config.toml
model = "image classifier"
dataset = "telescope images of galaxies (Galaxy Zoo DECaLS)"
train_examples = 22083
image_size = 32
crop_scale_min = 1
horizontal_flip = true
translate = 0.12
color_jitter = 0.1
targets = ["edge-on disk", "bar"]
num_classes = [2, 3]
arch = "vgg"
norm = "batchnorm"
activation = "gelu"
depths = [3, 6, 3]
kernel_size = 3
stem = "single"
widths = [64, 128, 256]
downsampling = "max"
loss = "cross_entropy"
head_dropout = 0.2
init = "trunc_normal_002"
optimizer = "soap"
beta2 = 0.95
lr = 0.0025
beta1 = 0.9
shampoo_beta = 0.95
eps = 1e-08
precondition_frequency = 10
max_precond_dim = 1024
merge_dims = true
one_sided = false
adamw_lr_other_params = 0.0022
grad_clip = 1.0
steps = 12900
batch_size = 256
epochs = 149.5
lr_schedule = "cosine"
final_lr_fraction = 0.05
warmup_steps = 640
weight_decay = 0.09
adamw_weight_decay_other_params = 0.01
Rows from block 6, named by matrix and row number. Each number is 50 + 12 x the weight over its row's rms, rounded and kept within 0 to 99. All counts start at 0. After the name is the row's rms in percent of the matrix's.
# conv: 3x3 conv (model.blocks.6.conv.weight, 128x128x3x3), inputs 108-119, a 3x3 kernel for each
conv.39 093:79 59 54 63 67 84 52 56 60 52 46 42 60 47 36 78 29 49 44 46 59 47 50 50 74 43 42 53 51 54 54 54 44 67 55 45 37 50 38 31 58 74 49 46 53 34 48 72 40 42 60 37 44 39 60 43 56 54 62 52 65 73 40 29 66 53 40 65 31 45 45 54 42 42 69 33 33 56 49 35 51 55 41 65 45 52 57 40 52 52 50 63 52 34 54 49 38 34 39 47 54 66 42 51 66 43 55 47
conv.40 100:52 49 41 39 55 41 53 53 42 58 62 41 36 60 73 40 63 50 42 45 53 67 41 61 53 32 57 65 50 54 48 62 60 64 56 42 47 58 50 23 20 66 49 54 34 41 56 45 47 53 41 64 41 48 65 44 46 49 33 60 38 33 55 37 11 64 59 41 79 39 33 56 43 45 50 52 34 51 61 44 50 34 73 60 52 51 63 56 45 50 58 40 37 44 60 51 47 51 35 52 49 23 50 60 38 41 50 50
conv.41 094:71 46 68 69 50 43 41 40 39 56 43 44 31 34 42 60 61 62 29 55 60 42 47 42 29 43 30 33 50 43 35 38 52 31 48 55 51 55 73 46 60 25 53 35 28 45 46 67 34 44 71 65 34 64 44 42 41 41 49 51 47 49 65 59 63 39 28 43 64 59 61 72 46 33 51 37 52 32 45 43 59 42 41 63 63 52 60 65 46 51 44 22 42 29 48 41 39 45 43 46 48 45 53 52 58 66 36 41
conv.42 094:44 26 50 44 41 29 49 47 34 37 53 34 58 56 52 49 41 52 54 58 53 46 51 48 35 54 63 47 57 74 50 56 64 34 51 35 43 48 37 62 43 39 49 58 33 34 34 44 49 32 33 44 39 53 35 33 61 59 46 48 43 54 39 47 40 46 46 36 27 45 59 31 63 41 56 50 45 40 58 54 39 32 55 65 48 40 58 46 37 46 54 34 49 58 41 41 44 54 47 39 59 54 73 48 51 68 23 42
conv.43 105:55 60 31 50 29 50 43 44 53 33 66 47 53 59 55 56 65 64 50 52 33 73 67 78 43 29 43 34 32 49 46 50 55 47 44 39 53 36 32 53 61 53 53 80 44 62 45 36 50 57 44 28 54 69 42 28 36 45 53 64 71 48 55 70 44 34 61 51 44 25 45 67 62 76 23 83 42 45 53 40 41 78 34 42 11 44 47 54 28 61 42 58 52 40 50 47 46 41 34 42 45 45 57 52 44 69 36 44
conv.44 097:52 52 65 37 46 49 51 74 45 55 45 59 48 35 56 56 48 39 46 68 62 46 37 35 55 43 45 40 47 53 47 36 65 47 39 31 46 43 70 45 51 41 45 39 45 59 42 31 52 52 36 62 41 43 46 29 49 58 44 57 52 50 88 40 49 66 51 67 69 52 50 31 51 52 63 56 60 47 48 40 60 76 53 60 48 69 54 63 23 45 41 38 64 40 60 44 43 42 57 71 48 46 52 46 52 56 45 34
conv.45 094:42 30 51 50 27 44 49 53 30 38 65 60 47 43 27 43 41 41 50 57 40 43 41 59 48 34 34 56 35 48 75 52 54 50 56 49 43 73 35 56 45 39 67 59 25 49 60 44 42 45 41 31 43 37 49 36 45 84 60 54 50 50 64 60 16 54 60 67 63 44 44 26 50 67 41 60 68 54 36 74 62 47 33 73 49 56 68 54 43 60 49 69 55 46 45 53 49 57 53 54 21 28 52 35 39 52 53 65
conv.46 106:41 59 43 44 56 55 49 71 45 42 47 49 31 64 41 50 32 84 42 24 39 61 59 47 50 46 48 61 27 40 47 44 49 44 27 63 42 53 64 61 41 50 46 45 44 52 55 51 31 59 65 50 59 45 54 42 52 30 41 67 75 53 44 46 28 48 56 56 46 64 49 44 54 25 53 31 49 44 39 59 64 55 53 52 56 37 38 52 35 47 69 45 55 21 50 58 50 47 48 47 46 70 38 40 53 40 35 61
conv.47 094:47 67 67 22 52 51 34 42 31 87 64 39 53 38 55 46 54 32 68 65 63 52 39 58 28 33 52 49 56 67 49 48 45 38 54 33 43 45 51 44 35 54 82 88 37 45 47 38 70 35 36 52 37 56 48 52 58 34 44 32 58 53 40 25 43 49 50 43 41 62 47 50 26 43 53 77 45 42 55 70 45 55 48 52 55 52 37 44 41 46 58 48 55 50 48 51 42 36 45 44 38 27 40 35 43 56 52 50
conv.48 096:54 42 66 56 38 47 51 24 34 40 63 55 30 52 60 48 50 42 63 65 52 44 45 52 54 44 42 46 47 28 65 42 29 50 38 43 43 57 64 48 37 30 61 47 46 41 34 51 45 60 45 48 33 47 57 57 52 37 50 41 30 44 75 80 53 38 48 68 44 52 44 59 69 32 68 64 45 37 31 64 54 51 74 39 35 39 41 48 39 66 43 33 62 52 42 34 62 38 37 60 44 34 68 57 56 53 69 47
conv.49 100:79 51 56 66 56 61 48 29 47 51 79 40 67 66 50 69 71 29 47 34 31 68 74 65 63 58 45 38 61 65 54 51 48 42 39 40 49 52 51 27 61 48 76 35 54 31 65 69 43 48 55 55 42 38 22 40 44 42 51 44 66 55 54 46 31 43 36 69 55 50 57 41 39 52 27 63 65 52 49 36 60 50 50 41 65 50 39 61 44 68 55 40 49 59 51 50 36 49 72 48 41 57 49 53 28 38 53 42
conv.50 102:51 49 48 56 53 60 85 51 78 48 53 35 48 41 49 47 51 29 47 65 45 35 29 28 53 62 47 45 55 49 31 38 45 50 39 70 46 47 76 51 54 50 49 42 39 56 32 58 39 50 48 71 39 40 38 43 54 42 59 65 59 44 36 34 48 45 57 41 28 41 56 68 15 60 63 60 40 33 22 54 51 51 62 40 46 55 33 60 67 56 56 47 57 48 55 74 54 61 63 44 38 26 24 63 54 50 45 47
conv.51 105:35 47 51 54 59 46 48 54 32 53 40 37 45 40 49 43 50 60 55 48 63 43 33 54 40 53 32 53 56 54 65 29 47 82 59 47 50 51 63 46 45 52 65 29 43 49 54 51 45 47 51 46 44 43 52 72 49 29 72 35 45 35 59 51 50 65 49 53 46 55 57 50 34 57 55 62 47 28 36 62 40 57 47 28 35 30 52 42 43 53 45 57 62 50 44 45 57 24 59 24 48 56 73 43 58 33 32 44
conv.52 108:41 47 46 30 45 55 58 53 51 62 69 49 69 46 49 44 36 47 63 63 61 32 48 45 74 61 41 61 64 49 33 40 67 58 48 43 52 52 58 42 39 40 73 47 46 65 50 57 43 61 65 61 33 39 48 47 67 54 29 42 64 42 43 71 70 43 47 46 62 33 61 43 64 38 41 53 51 64 57 35 45 57 42 52 53 56 52 43 41 31 30 58 61 36 52 44 50 67 35 36 44 39 34 22 50 49 62 71
conv.53 095:56 58 79 55 53 62 67 81 62 40 64 59 40 70 50 51 48 43 68 59 55 52 55 53 56 42 47 35 46 50 58 36 39 56 63 30 61 56 58 60 58 43 58 49 43 44 55 54 68 45 35 73 63 39 34 47 55 40 34 42 54 25 36 53 43 41 52 71 58 44 51 47 34 50 28 50 41 53 77 63 36 40 18 48 63 69 47 54 57 60 54 60 30 61 45 42 62 56 59 57 33 66 52 42 67 60 30 49
conv.54 095:66 61 38 47 39 30 69 46 59 47 28 60 50 40 51 58 31 54 56 41 53 53 64 49 41 35 57 32 63 57 62 70 35 56 56 40 32 35 54 47 63 78 49 46 46 38 39 42 61 43 52 56 32 40 57 51 54 21 66 56 67 72 46 54 40 55 38 53 35 48 33 28 46 59 59 36 39 44 42 35 36 37 42 57 56 45 44 39 60 37 50 53 40 70 29 52 50 35 54 67 47 34 46 45 43 58 37 53
conv.55 094:55 38 66 35 40 40 49 63 43 77 74 54 44 41 53 44 47 49 38 60 71 20 40 34 41 34 63 43 33 29 45 44 44 53 29 62 74 66 36 39 44 53 41 50 44 51 55 64 64 55 44 63 67 52 72 67 66 68 61 55 57 59 64 50 50 79 37 55 52 43 40 39 51 63 57 39 42 38 60 43 47 37 50 50 52 42 57 44 48 46 39 30 47 37 39 20 47 73 44 53 32 56 35 39 44 28 50 51
conv.56 103:41 41 57 51 35 22 82 53 58 58 45 36 58 76 59 52 37 45 55 69 43 44 39 35 41 35 41 58 32 38 56 50 54 46 53 51 59 25 33 42 26 70 42 60 62 46 68 53 48 60 38 55 47 33 36 41 39 72 47 67 47 59 61 56 60 47 63 47 62 43 60 55 44 44 42 52 55 35 32 62 43 28 54 58 38 33 53 43 55 52 46 29 35 48 69 39 65 75 65 68 45 57 67 42 59 40 54 47
conv.57 097:44 35 69 58 60 40 48 38 40 60 48 49 41 44 29 70 53 44 60 61 57 58 57 51 55 42 51 54 55 52 33 48 58 42 56 63 49 23 42 22 40 41 44 40 48 41 43 38 39 55 41 54 53 41 47 39 72 77 72 46 37 28 39 53 55 49 63 36 46 56 53 57 52 48 46 51 52 41 69 42 58 61 78 49 55 43 58 28 47 55 49 56 73 44 54 71 50 41 49 40 45 47 55 38 52 49 45 49
conv.58 097:28 48 64 62 63 60 45 37 43 23 30 64 29 41 49 53 43 44 64 47 41 29 40 78 31 55 54 47 59 53 51 61 29 73 55 43 68 19 60 35 50 49 60 41 57 49 47 43 66 53 88 34 46 41 39 19 53 47 29 46 26 49 26 48 67 40 54 62 39 41 28 28 71 49 53 37 65 44 61 35 48 71 68 50 74 30 27 34 28 55 30 53 53 45 49 69 33 64 48 44 48 54 59 43 42 40 53 61
conv.59 098:42 35 40 45 49 62 48 40 58 36 61 57 43 17 52 61 31 50 60 56 68 54 43 39 25 52 44 56 52 37 51 56 34 50 68 38 34 63 59 53 46 41 47 40 51 52 67 52 43 56 60 46 44 36 54 38 35 57 42 52 60 60 56 55 38 53 55 53 36 72 35 51 81 62 23 33 51 57 66 39 29 49 55 34 49 35 56 34 63 52 32 31 39 29 59 62 55 73 42 61 58 45 69 56 57 71 68 48
conv.60 107:41 33 50 50 38 31 52 45 42 48 44 56 38 59 44 62 27 51 39 67 52 60 24 53 39 60 35 36 45 41 45 42 64 48 42 62 36 53 63 75 44 42 58 44 61 35 49 48 52 53 56 44 41 65 62 46 68 45 56 74 56 60 46 54 26 60 55 55 34 64 46 78 52 51 53 39 47 74 27 72 52 37 72 53 52 39 60 43 55 41 33 49 43 49 34 71 70 42 47 60 59 43 69 52 37 34 66 63
conv.61 090:35 57 36 50 43 38 36 55 48 55 37 49 61 37 34 57 20 48 45 52 42 67 61 63 60 43 38 73 56 27 55 43 53 64 63 44 44 52 45 53 48 57 32 49 52 47 41 51 49 46 56 47 42 49 59 44 46 53 38 59 29 51 24 51 45 37 52 42 44 63 42 38 65 59 34 45 46 36 49 53 61 62 33 19 37 45 61 46 39 26 41 44 42 43 45 48 41 37 51 38 43 29 66 52 53 45 43 58
conv.62 103:46 41 50 51 57 51 55 58 58 41 60 60 41 42 72 37 42 58 53 32 71 57 37 62 46 52 52 43 66 47 36 58 45 69 40 45 41 49 36 65 62 47 49 35 49 56 64 50 45 34 51 63 51 50 70 51 73 24 37 50 52 46 42 41 54 40 56 75 63 35 38 46 50 24 21 91 53 32 57 50 55 50 39 58 68 51 65 71 72 53 73 58 67 40 26 66 36 76 29 44 82 39 46 38 31 53 70 55
conv.63 099:34 37 44 43 51 44 46 57 51 44 40 61 51 48 65 28 47 61 43 62 29 51 51 53 61 73 59 47 41 39 43 55 49 54 50 38 35 66 52 75 55 50 41 84 71 47 42 40 54 48 35 26 21 67 42 41 41 68 46 35 62 42 31 74 43 44 72 51 58 66 64 37 67 44 56 53 55 27 49 44 65 61 55 51 41 59 29 59 47 56 63 54 54 63 60 35 56 55 52 42 32 57 51 40 54 58 88 32
conv.64 106:48 77 70 62 44 45 35 35 46 51 61 65 51 50 61 32 44 70 61 48 45 53 41 37 55 86 39 46 47 65 53 61 27 59 71 62 49 50 56 51 48 39 55 74 41 52 61 64 65 47 38 66 48 43 48 50 36 47 67 44 56 51 48 50 43 43 58 73 43 57 64 60 42 34 66 57 56 42 53 43 50 50 43 43 60 52 34 53 59 78 36 47 52 64 54 62 80 67 17 42 46 61 51 55 34 54 57 50
conv.65 096:61 54 57 47 59 65 85 55 36 51 67 66 17 68 79 56 72 82 64 56 44 60 33 47 47 40 26 48 47 53 44 50 68 21 64 45 38 39 26 55 65 33 58 55 32 72 62 49 50 47 48 31 34 43 51 45 47 47 65 56 57 50 40 48 46 48 50 44 52 53 42 38 42 46 42 35 42 45 37 46 43 26 59 62 53 55 48 53 48 38 53 74 47 47 38 41 52 32 57 33 28 26 62 28 44 56 50 68
conv.66 099:58 63 37 36 48 46 50 44 42 53 53 60 43 30 38 60 48 41 33 55 22 42 40 50 50 46 56 42 29 55 52 46 34 37 49 44 67 21 60 43 45 37 37 64 57 53 54 39 47 63 57 59 47 47 62 47 44 82 58 62 53 60 47 48 54 29 28 48 50 56 54 54 63 87 47 34 46 35 52 26 29 66 57 59 74 42 52 56 51 57 51 64 55 58 67 50 41 60 72 56 49 51 33 64 57 50 44 42
conv.67 090:39 56 38 39 38 54 51 34 46 52 41 50 49 44 44 35 39 44 56 52 55 37 43 56 38 67 36 59 46 40 66 41 60 32 34 43 57 58 27 58 52 49 62 37 37 40 48 54 54 41 43 56 49 46 64 68 83 58 68 36 70 47 51 72 60 50 81 54 60 65 53 42 28 74 43 54 44 44 53 65 40 55 44 39 41 57 63 49 33 39 52 48 42 36 39 28 42 50 38 69 44 53 31 43 47 59 55 81
conv.68 094:55 45 35 39 44 46 44 41 43 41 54 59 46 36 49 39 57 44 43 36 55 48 50 38 42 37 42 47 48 63 56 27 51 58 61 54 60 71 42 51 55 33 36 36 34 53 54 41 31 42 61 26 47 50 44 36 53 42 44 49 55 44 51 57 42 44 52 61 40 73 67 51 53 50 44 40 64 51 52 54 53 52 40 57 46 75 34 38 53 58 47 50 62 51 50 51 46 46 39 44 48 42 44 71 51 29 67 31
conv.69 100:55 45 32 57 38 33 45 44 33 41 47 53 45 62 51 31 44 47 47 29 63 52 57 44 45 44 18 39 50 57 54 43 50 58 39 34 58 39 31 65 57 52 49 30 38 48 61 46 57 49 36 65 54 50 49 25 56 77 38 38 47 48 61 67 52 54 45 40 38 47 60 41 44 65 27 57 28 57 51 58 52 46 31 42 37 74 56 35 36 51 39 60 47 43 49 07 41 57 75 39 54 55 18 43 43 56 61 54
conv.70 104:60 51 68 49 37 68 56 59 45 63 44 66 26 72 41 65 51 49 34 44 62 57 43 34 79 38 52 60 49 51 85 45 66 54 19 80 57 52 44 25 42 37 43 27 36 61 46 50 54 54 51 63 69 49 52 22 59 43 62 58 72 23 31 66 33 34 66 51 59 44 43 44 62 52 34 37 62 24 26 34 44 48 72 37 61 51 39 51 42 56 59 39 53 54 57 63 64 54 50 51 41 41 55 15 63 46 49 38
conv.71 098:58 53 38 65 67 49 63 48 35 45 64 54 40 35 40 56 48 54 32 41 59 46 65 43 71 49 45 63 76 63 57 59 53 56 45 56 55 39 71 44 68 44 22 60 31 55 54 39 56 32 53 53 66 47 32 32 59 51 53 41 57 40 35 53 73 40 42 47 48 40 54 87 50 49 47 40 72 50 45 42 57 45 43 53 43 42 54 41 56 42 49 73 63 38 45 61 50 39 47 57 70 52 63 41 21 41 41 51
conv.72 112:46 59 42 39 39 26 45 61 37 45 39 64 52 44 36 43 65 57 51 56 44 47 68 62 52 20 39 61 66 67 36 38 48 49 39 49 31 49 46 35 67 43 37 62 54 70 66 46 53 46 47 69 42 61 57 52 53 67 40 48 54 48 54 49 65 68 41 61 43 58 41 66 61 42 31 55 40 64 51 32 34 62 54 52 43 61 50 62 44 32 45 62 68 54 58 24 43 35 53 51 52 36 57 44 59 68 53 42
conv.73 097:61 62 78 57 72 77 51 53 62 33 27 75 52 36 39 39 41 52 63 79 50 72 49 56 66 43 46 44 55 40 70 39 55 55 49 72 62 82 50 61 61 65 46 63 43 43 49 53 51 68 74 40 26 67 67 41 52 67 47 32 53 57 27 53 53 44 64 56 57 45 50 52 41 41 70 56 46 56 45 76 54 40 72 34 40 55 32 59 72 40 42 38 68 32 34 40 53 52 46 58 70 46 41 51 58 53 55 42
conv.74 106:61 50 31 54 52 50 34 49 50 46 39 53 55 45 55 50 32 36 48 56 53 34 34 53 62 33 31 58 43 40 50 37 35 56 53 52 66 81 52 51 60 63 42 39 27 49 38 49 60 62 41 33 55 50 49 46 43 37 46 54 67 49 50 34 54 57 45 50 68 50 36 69 60 52 83 49 48 33 66 67 46 53 51 50 41 75 57 46 57 42 65 51 73 63 52 33 29 37 49 56 29 62 55 58 46 39 60 68
conv.75 091:56 40 48 79 62 47 43 42 34 36 47 39 54 50 42 67 58 55 28 55 66 39 48 36 50 59 26 69 39 55 56 57 30 62 42 43 47 32 39 69 42 52 57 60 44 48 71 53 28 46 66 37 61 58 46 39 55 60 43 45 39 50 18 51 72 28 69 39 30 50 42 54 41 38 64 32 59 60 58 44 43 37 56 29 64 29 41 53 49 34 55 70 34 46 56 67 54 54 57 47 47 38 60 32 55 34 39 49
conv.76 111:41 64 38 51 31 53 57 53 38 47 52 46 54 54 54 45 49 65 57 39 60 52 47 58 50 45 47 35 44 51 44 51 41 76 60 35 50 50 73 58 59 69 47 58 14 43 47 53 71 40 38 72 56 50 61 33 47 51 43 70 33 71 42 45 53 30 65 43 43 49 56 43 47 33 46 66 30 33 52 51 51 27 58 58 43 53 43 60 59 56 71 64 35 66 62 74 50 65 72 60 55 55 48 55 35 54 43 55
conv.77 100:41 26 52 45 60 37 64 51 36 48 27 65 52 46 54 50 51 39 51 34 36 33 44 52 53 63 71 51 63 44 46 59 31 68 57 47 45 63 44 48 49 63 64 84 51 42 49 61 46 48 34 35 70 38 58 36 53 49 32 40 61 72 21 43 71 43 57 48 54 82 59 49 76 60 33 64 66 69 49 61 53 63 48 39 56 52 42 28 59 37 37 20 75 76 33 61 58 61 65 49 37 47 40 48 32 42 69 33
conv.78 104:52 37 47 32 80 39 54 86 53 62 33 61 68 41 62 61 55 64 66 24 33 77 32 40 64 41 64 52 59 39 42 37 43 36 39 61 40 60 42 48 41 36 47 35 40 41 54 38 51 59 25 48 43 54 58 66 51 72 53 31 69 49 77 65 49 47 33 49 30 50 59 31 83 74 44 24 54 59 59 55 47 85 57 49 53 46 56 40 35 33 24 46 61 58 50 39 63 49 53 58 39 82 56 78 69 70 46 42
conv.79 097:61 44 63 43 49 41 51 29 45 45 47 52 52 43 52 52 37 37 47 54 45 60 55 38 22 51 45 46 53 61 56 51 50 41 62 60 48 57 59 71 45 30 48 66 67 48 19 46 51 37 58 48 28 56 46 60 72 50 38 36 52 77 48 54 62 43 36 58 71 61 30 50 44 37 33 85 42 35 45 54 53 65 65 46 58 59 62 38 43 72 51 49 37 44 45 56 49 40 56 53 66 45 42 59 47 52 61 43
conv.80 102:59 51 49 48 43 45 52 20 77 47 57 51 45 48 45 70 79 53 49 58 41 58 55 67 31 45 51 57 41 42 52 32 57 48 29 48 67 68 28 40 56 44 44 58 48 54 50 63 56 48 58 61 44 22 42 62 49 52 45 55 56 55 60 50 76 48 42 53 30 56 44 53 21 52 80 55 43 68 52 50 55 33 31 56 35 55 55 73 60 53 49 50 50 61 55 49 50 53 30 43 55 46 70 56 49 70 68 61
conv.81 102:48 22 71 39 31 46 57 34 46 67 63 35 47 55 51 46 61 47 48 45 48 53 42 61 36 62 65 42 81 65 42 55 57 44 44 68 38 41 43 54 41 47 54 51 55 46 33 41 49 62 45 63 65 43 71 62 38 63 41 35 63 47 55 39 42 86 41 51 61 37 30 63 50 55 32 65 54 50 60 47 43 49 59 55 46 45 51 44 49 54 43 53 26 46 53 42 46 72 78 53 49 44 51 57 42 29 55 68
conv.82 095:41 49 35 32 27 52 51 32 27 51 56 53 34 54 46 62 37 33 57 67 32 52 68 61 40 51 49 46 60 41 57 35 53 48 40 58 64 56 53 43 42 51 64 39 31 60 39 63 43 39 68 52 44 73 47 55 56 51 42 45 52 56 40 60 48 49 52 33 41 51 37 44 41 41 62 50 35 33 31 41 37 35 51 60 68 45 49 74 67 35 44 58 46 21 46 64 58 32 49 45 76 60 69 43 60 37 27 53
conv.83 099:66 48 59 44 48 71 38 49 58 49 42 39 61 61 63 51 52 53 54 47 29 36 47 56 37 40 28 24 57 38 54 57 60 37 45 41 60 64 72 39 55 57 61 31 56 41 41 69 42 41 52 46 39 35 33 40 70 53 35 36 45 45 36 60 49 44 57 49 58 51 64 54 60 58 41 63 55 43 49 54 49 62 55 48 18 28 50 52 52 68 57 49 49 59 50 40 55 47 41 64 55 60 75 72 90 43 61 40
conv.84 108:50 46 50 38 67 54 57 54 41 53 43 33 46 42 52 34 61 33 54 41 66 36 51 35 38 45 35 50 33 48 49 43 41 54 28 57 51 42 69 41 58 73 52 49 36 41 35 38 58 49 51 57 36 42 49 60 50 76 37 34 61 43 31 47 57 50 48 46 66 44 48 46 74 52 50 79 42 33 61 54 43 47 44 54 42 52 26 69 23 51 42 41 57 38 54 44 60 51 45 50 42 38 44 74 69 58 59 21
conv.85 105:38 57 51 35 45 60 57 40 30 59 40 57 55 35 59 73 31 66 66 39 57 47 50 45 54 35 46 58 49 42 49 47 43 48 50 61 53 72 73 44 55 37 34 54 40 34 44 45 54 42 49 75 40 32 74 50 53 69 51 37 48 51 57 44 26 61 51 67 53 34 62 37 66 38 48 38 75 33 31 48 70 58 61 69 49 52 54 33 60 32 66 43 37 56 37 52 36 76 57 36 52 37 59 63 42 52 62 58
conv.86 097:56 64 35 62 47 43 22 38 56 41 62 48 43 40 48 62 55 39 68 60 32 54 52 36 55 62 34 24 52 84 39 68 48 43 49 71 46 28 48 36 38 65 40 56 64 44 44 39 77 46 61 39 36 60 52 41 48 53 28 40 75 25 44 45 33 68 41 47 37 56 54 45 50 45 33 45 59 40 61 48 49 61 32 54 68 38 58 62 27 37 39 26 69 38 55 23 48 58 28 54 63 52 41 55 49 53 54 53
conv.87 101:41 57 51 60 54 48 59 72 62 47 54 57 33 42 29 47 67 44 41 42 49 20 45 40 76 72 58 53 58 59 67 38 62 69 47 57 48 58 54 43 24 25 78 76 50 37 41 53 40 42 61 26 48 53 49 46 48 58 72 36 57 34 58 63 51 33 45 41 66 43 42 37 37 41 35 45 38 46 38 54 42 31 57 42 48 27 60 37 40 84 44 55 59 40 44 48 39 43 50 61 40 39 51 55 66 36 39 60
conv.88 094:74 47 51 47 43 46 52 67 51 57 31 60 55 44 67 62 58 37 64 71 64 52 58 64 33 20 35 50 62 44 39 38 42 58 64 48 47 78 44 56 66 59 37 37 24 59 63 56 59 78 58 33 44 47 64 39 61 40 24 45 35 67 43 41 44 47 64 77 47 37 49 59 59 66 52 41 47 63 42 51 51 43 28 55 38 50 45 48 51 33 50 53 49 43 30 57 24 43 68 29 46 35 51 64 41 50 39 54
conv.89 094:35 47 48 66 43 35 57 47 35 44 49 68 36 35 50 65 34 32 44 49 57 32 51 47 42 32 45 53 47 31 59 45 41 71 45 49 41 54 52 30 62 53 44 60 29 60 56 69 47 37 47 38 38 32 47 40 49 55 20 48 60 62 40 30 63 39 51 43 44 59 64 49 46 38 52 57 44 51 71 62 50 33 45 46 57 47 30 42 50 52 58 55 50 37 45 52 22 38 64 71 49 58 63 49 51 62 26 44
conv.90 107:43 58 41 40 31 39 65 41 58 46 66 54 38 69 67 46 58 53 47 41 50 43 56 45 37 57 59 40 23 61 36 60 34 53 32 36 43 41 53 46 66 39 59 43 49 68 47 53 29 46 61 67 61 40 57 54 43 50 48 56 50 49 64 52 48 45 49 49 60 79 48 68 33 51 59 37 49 31 41 46 52 28 49 38 39 65 26 61 55 59 52 53 21 78 33 62 40 61 71 52 48 75 59 50 66 62 44 42
conv.91 112:54 45 46 57 37 52 52 52 46 47 57 58 40 44 66 59 43 45 57 49 44 35 58 46 40 56 56 55 52 51 46 38 58 36 52 63 47 51 25 33 43 54 40 58 46 56 65 41 68 52 54 41 54 68 62 57 63 50 42 47 35 30 50 56 56 44 57 46 60 57 56 53 76 48 50 49 77 19 38 41 69 46 50 54 51 55 47 42 39 51 46 52 44 66 49 64 43 56 47 69 66 37 44 48 47 62 54 48
conv.92 099:78 39 56 47 39 46 53 40 32 41 34 57 43 39 66 52 45 72 54 55 44 66 55 66 43 32 40 54 37 25 41 37 61 50 50 62 29 44 59 60 53 45 40 35 49 57 67 56 65 45 59 42 48 55 59 43 50 60 19 31 34 41 44 42 24 42 41 54 33 56 52 27 82 42 37 43 47 47 28 67 62 55 55 44 43 69 37 35 51 53 55 55 69 60 66 40 32 48 40 45 50 53 40 45 50 57 50 61
conv.93 106:46 44 53 27 38 43 35 41 42 46 45 55 39 58 72 25 58 58 52 52 49 61 39 45 70 36 43 63 52 60 55 49 65 64 42 33 43 49 46 28 36 44 44 52 35 54 68 76 55 78 53 40 55 86 60 24 45 40 55 40 52 71 58 44 49 34 37 40 62 43 44 49 48 42 40 45 53 58 57 30 59 46 56 35 34 42 57 70 52 58 56 37 62 51 75 43 25 53 43 55 63 37 32 35 47 63 58 36
conv.94 105:36 37 52 47 30 36 36 51 18 65 49 39 49 40 43 46 59 58 55 39 57 48 62 48 36 35 37 63 60 47 47 60 45 48 29 59 47 29 31 55 65 52 43 44 64 64 50 44 74 48 58 37 72 23 41 51 53 49 72 42 62 60 37 56 45 56 34 47 56 62 79 33 51 51 33 60 70 49 53 44 47 33 56 40 31 54 60 51 60 69 79 37 64 64 44 41 38 63 43 49 59 32 42 37 46 28 56 64
conv.95 101:54 67 46 45 53 45 30 35 50 47 74 50 72 34 39 41 26 37 52 56 43 36 37 42 47 53 53 57 57 59 46 47 44 42 56 36 61 56 37 42 36 56 35 24 40 55 46 64 48 46 69 44 49 60 49 59 40 65 72 73 67 71 51 37 51 58 49 54 47 55 54 61 36 62 58 58 52 25 41 51 48 73 47 45 59 42 34 43 55 51 40 38 47 63 48 30 46 56 66 54 66 43 43 42 68 50 51 67
conv.96 112:48 54 55 47 52 49 25 41 54 31 44 41 30 42 51 80 54 65 40 53 45 66 49 54 34 51 48 46 27 47 54 36 45 36 58 45 52 50 64 35 29 15 50 39 58 41 68 41 63 55 47 50 40 61 53 50 47 49 65 57 50 48 60 36 49 39 63 73 48 39 61 42 57 44 49 43 67 45 37 35 61 49 56 30 64 32 45 33 45 60 53 50 50 37 44 65 60 57 40 34 39 44 54 57 48 62 38 29
conv.97 105:52 61 50 44 39 69 65 50 60 53 41 31 47 47 54 48 50 51 63 48 54 56 44 39 44 43 65 47 42 29 36 52 46 55 70 50 61 53 59 46 36 54 48 46 11 57 45 51 62 58 66 51 27 58 52 52 48 60 32 39 50 43 56 40 59 33 25 78 63 56 31 62 44 24 44 57 63 67 37 36 44 35 46 57 56 37 56 36 49 55 55 45 56 56 65 38 34 52 47 48 62 50 52 55 55 53 52 38
conv.98 108:51 73 51 50 58 50 49 62 51 70 61 37 34 38 41 48 26 67 55 35 40 48 50 59 58 40 60 44 46 51 54 34 53 57 34 29 61 78 61 66 43 49 48 44 34 41 53 44 48 54 50 25 42 60 60 59 42 50 65 48 55 40 83 40 52 42 23 34 66 69 61 40 64 47 65 25 63 34 37 53 42 32 49 40 61 42 43 47 63 47 62 38 34 56 62 32 23 44 26 40 44 66 71 60 40 63 55 53
conv.99 102:33 58 25 44 35 41 48 39 44 57 44 49 51 48 48 39 51 52 63 46 59 44 51 62 48 70 41 54 64 55 65 56 61 46 45 56 38 44 72 41 39 81 39 45 52 48 59 47 69 46 50 50 46 64 48 54 48 43 45 41 24 91 59 43 34 30 64 40 52 57 67 46 68 38 51 34 35 34 40 49 58 46 42 48 34 46 54 33 49 47 40 77 44 72 45 42 59 41 49 50 74 70 65 59 45 64 66 38
conv.100 100:63 39 42 65 66 34 51 58 68 48 63 51 48 65 60 63 57 28 37 51 40 45 34 33 67 67 41 42 42 51 78 60 38 63 47 51 46 32 60 65 62 44 36 63 65 45 61 48 54 41 30 62 39 43 73 66 67 39 67 39 71 26 58 36 33 51 54 33 44 43 52 56 57 51 49 48 49 63 65 44 39 38 53 60 41 62 57 81 53 43 60 51 29 45 65 46 44 45 64 42 38 46 46 52 39 54 21 45
conv.101 096:46 54 36 48 41 47 42 31 47 51 43 52 41 62 57 45 55 68 58 36 53 52 44 70 51 20 47 54 31 47 51 60 58 54 51 60 57 78 51 64 65 56 60 40 47 56 36 52 50 65 75 53 56 49 75 49 33 46 48 53 46 67 55 40 55 65 41 46 87 58 49 72 58 39 44 60 41 45 54 27 41 33 38 46 28 56 48 51 61 28 43 58 53 19 46 52 38 53 63 51 53 46 51 40 30 36 24 31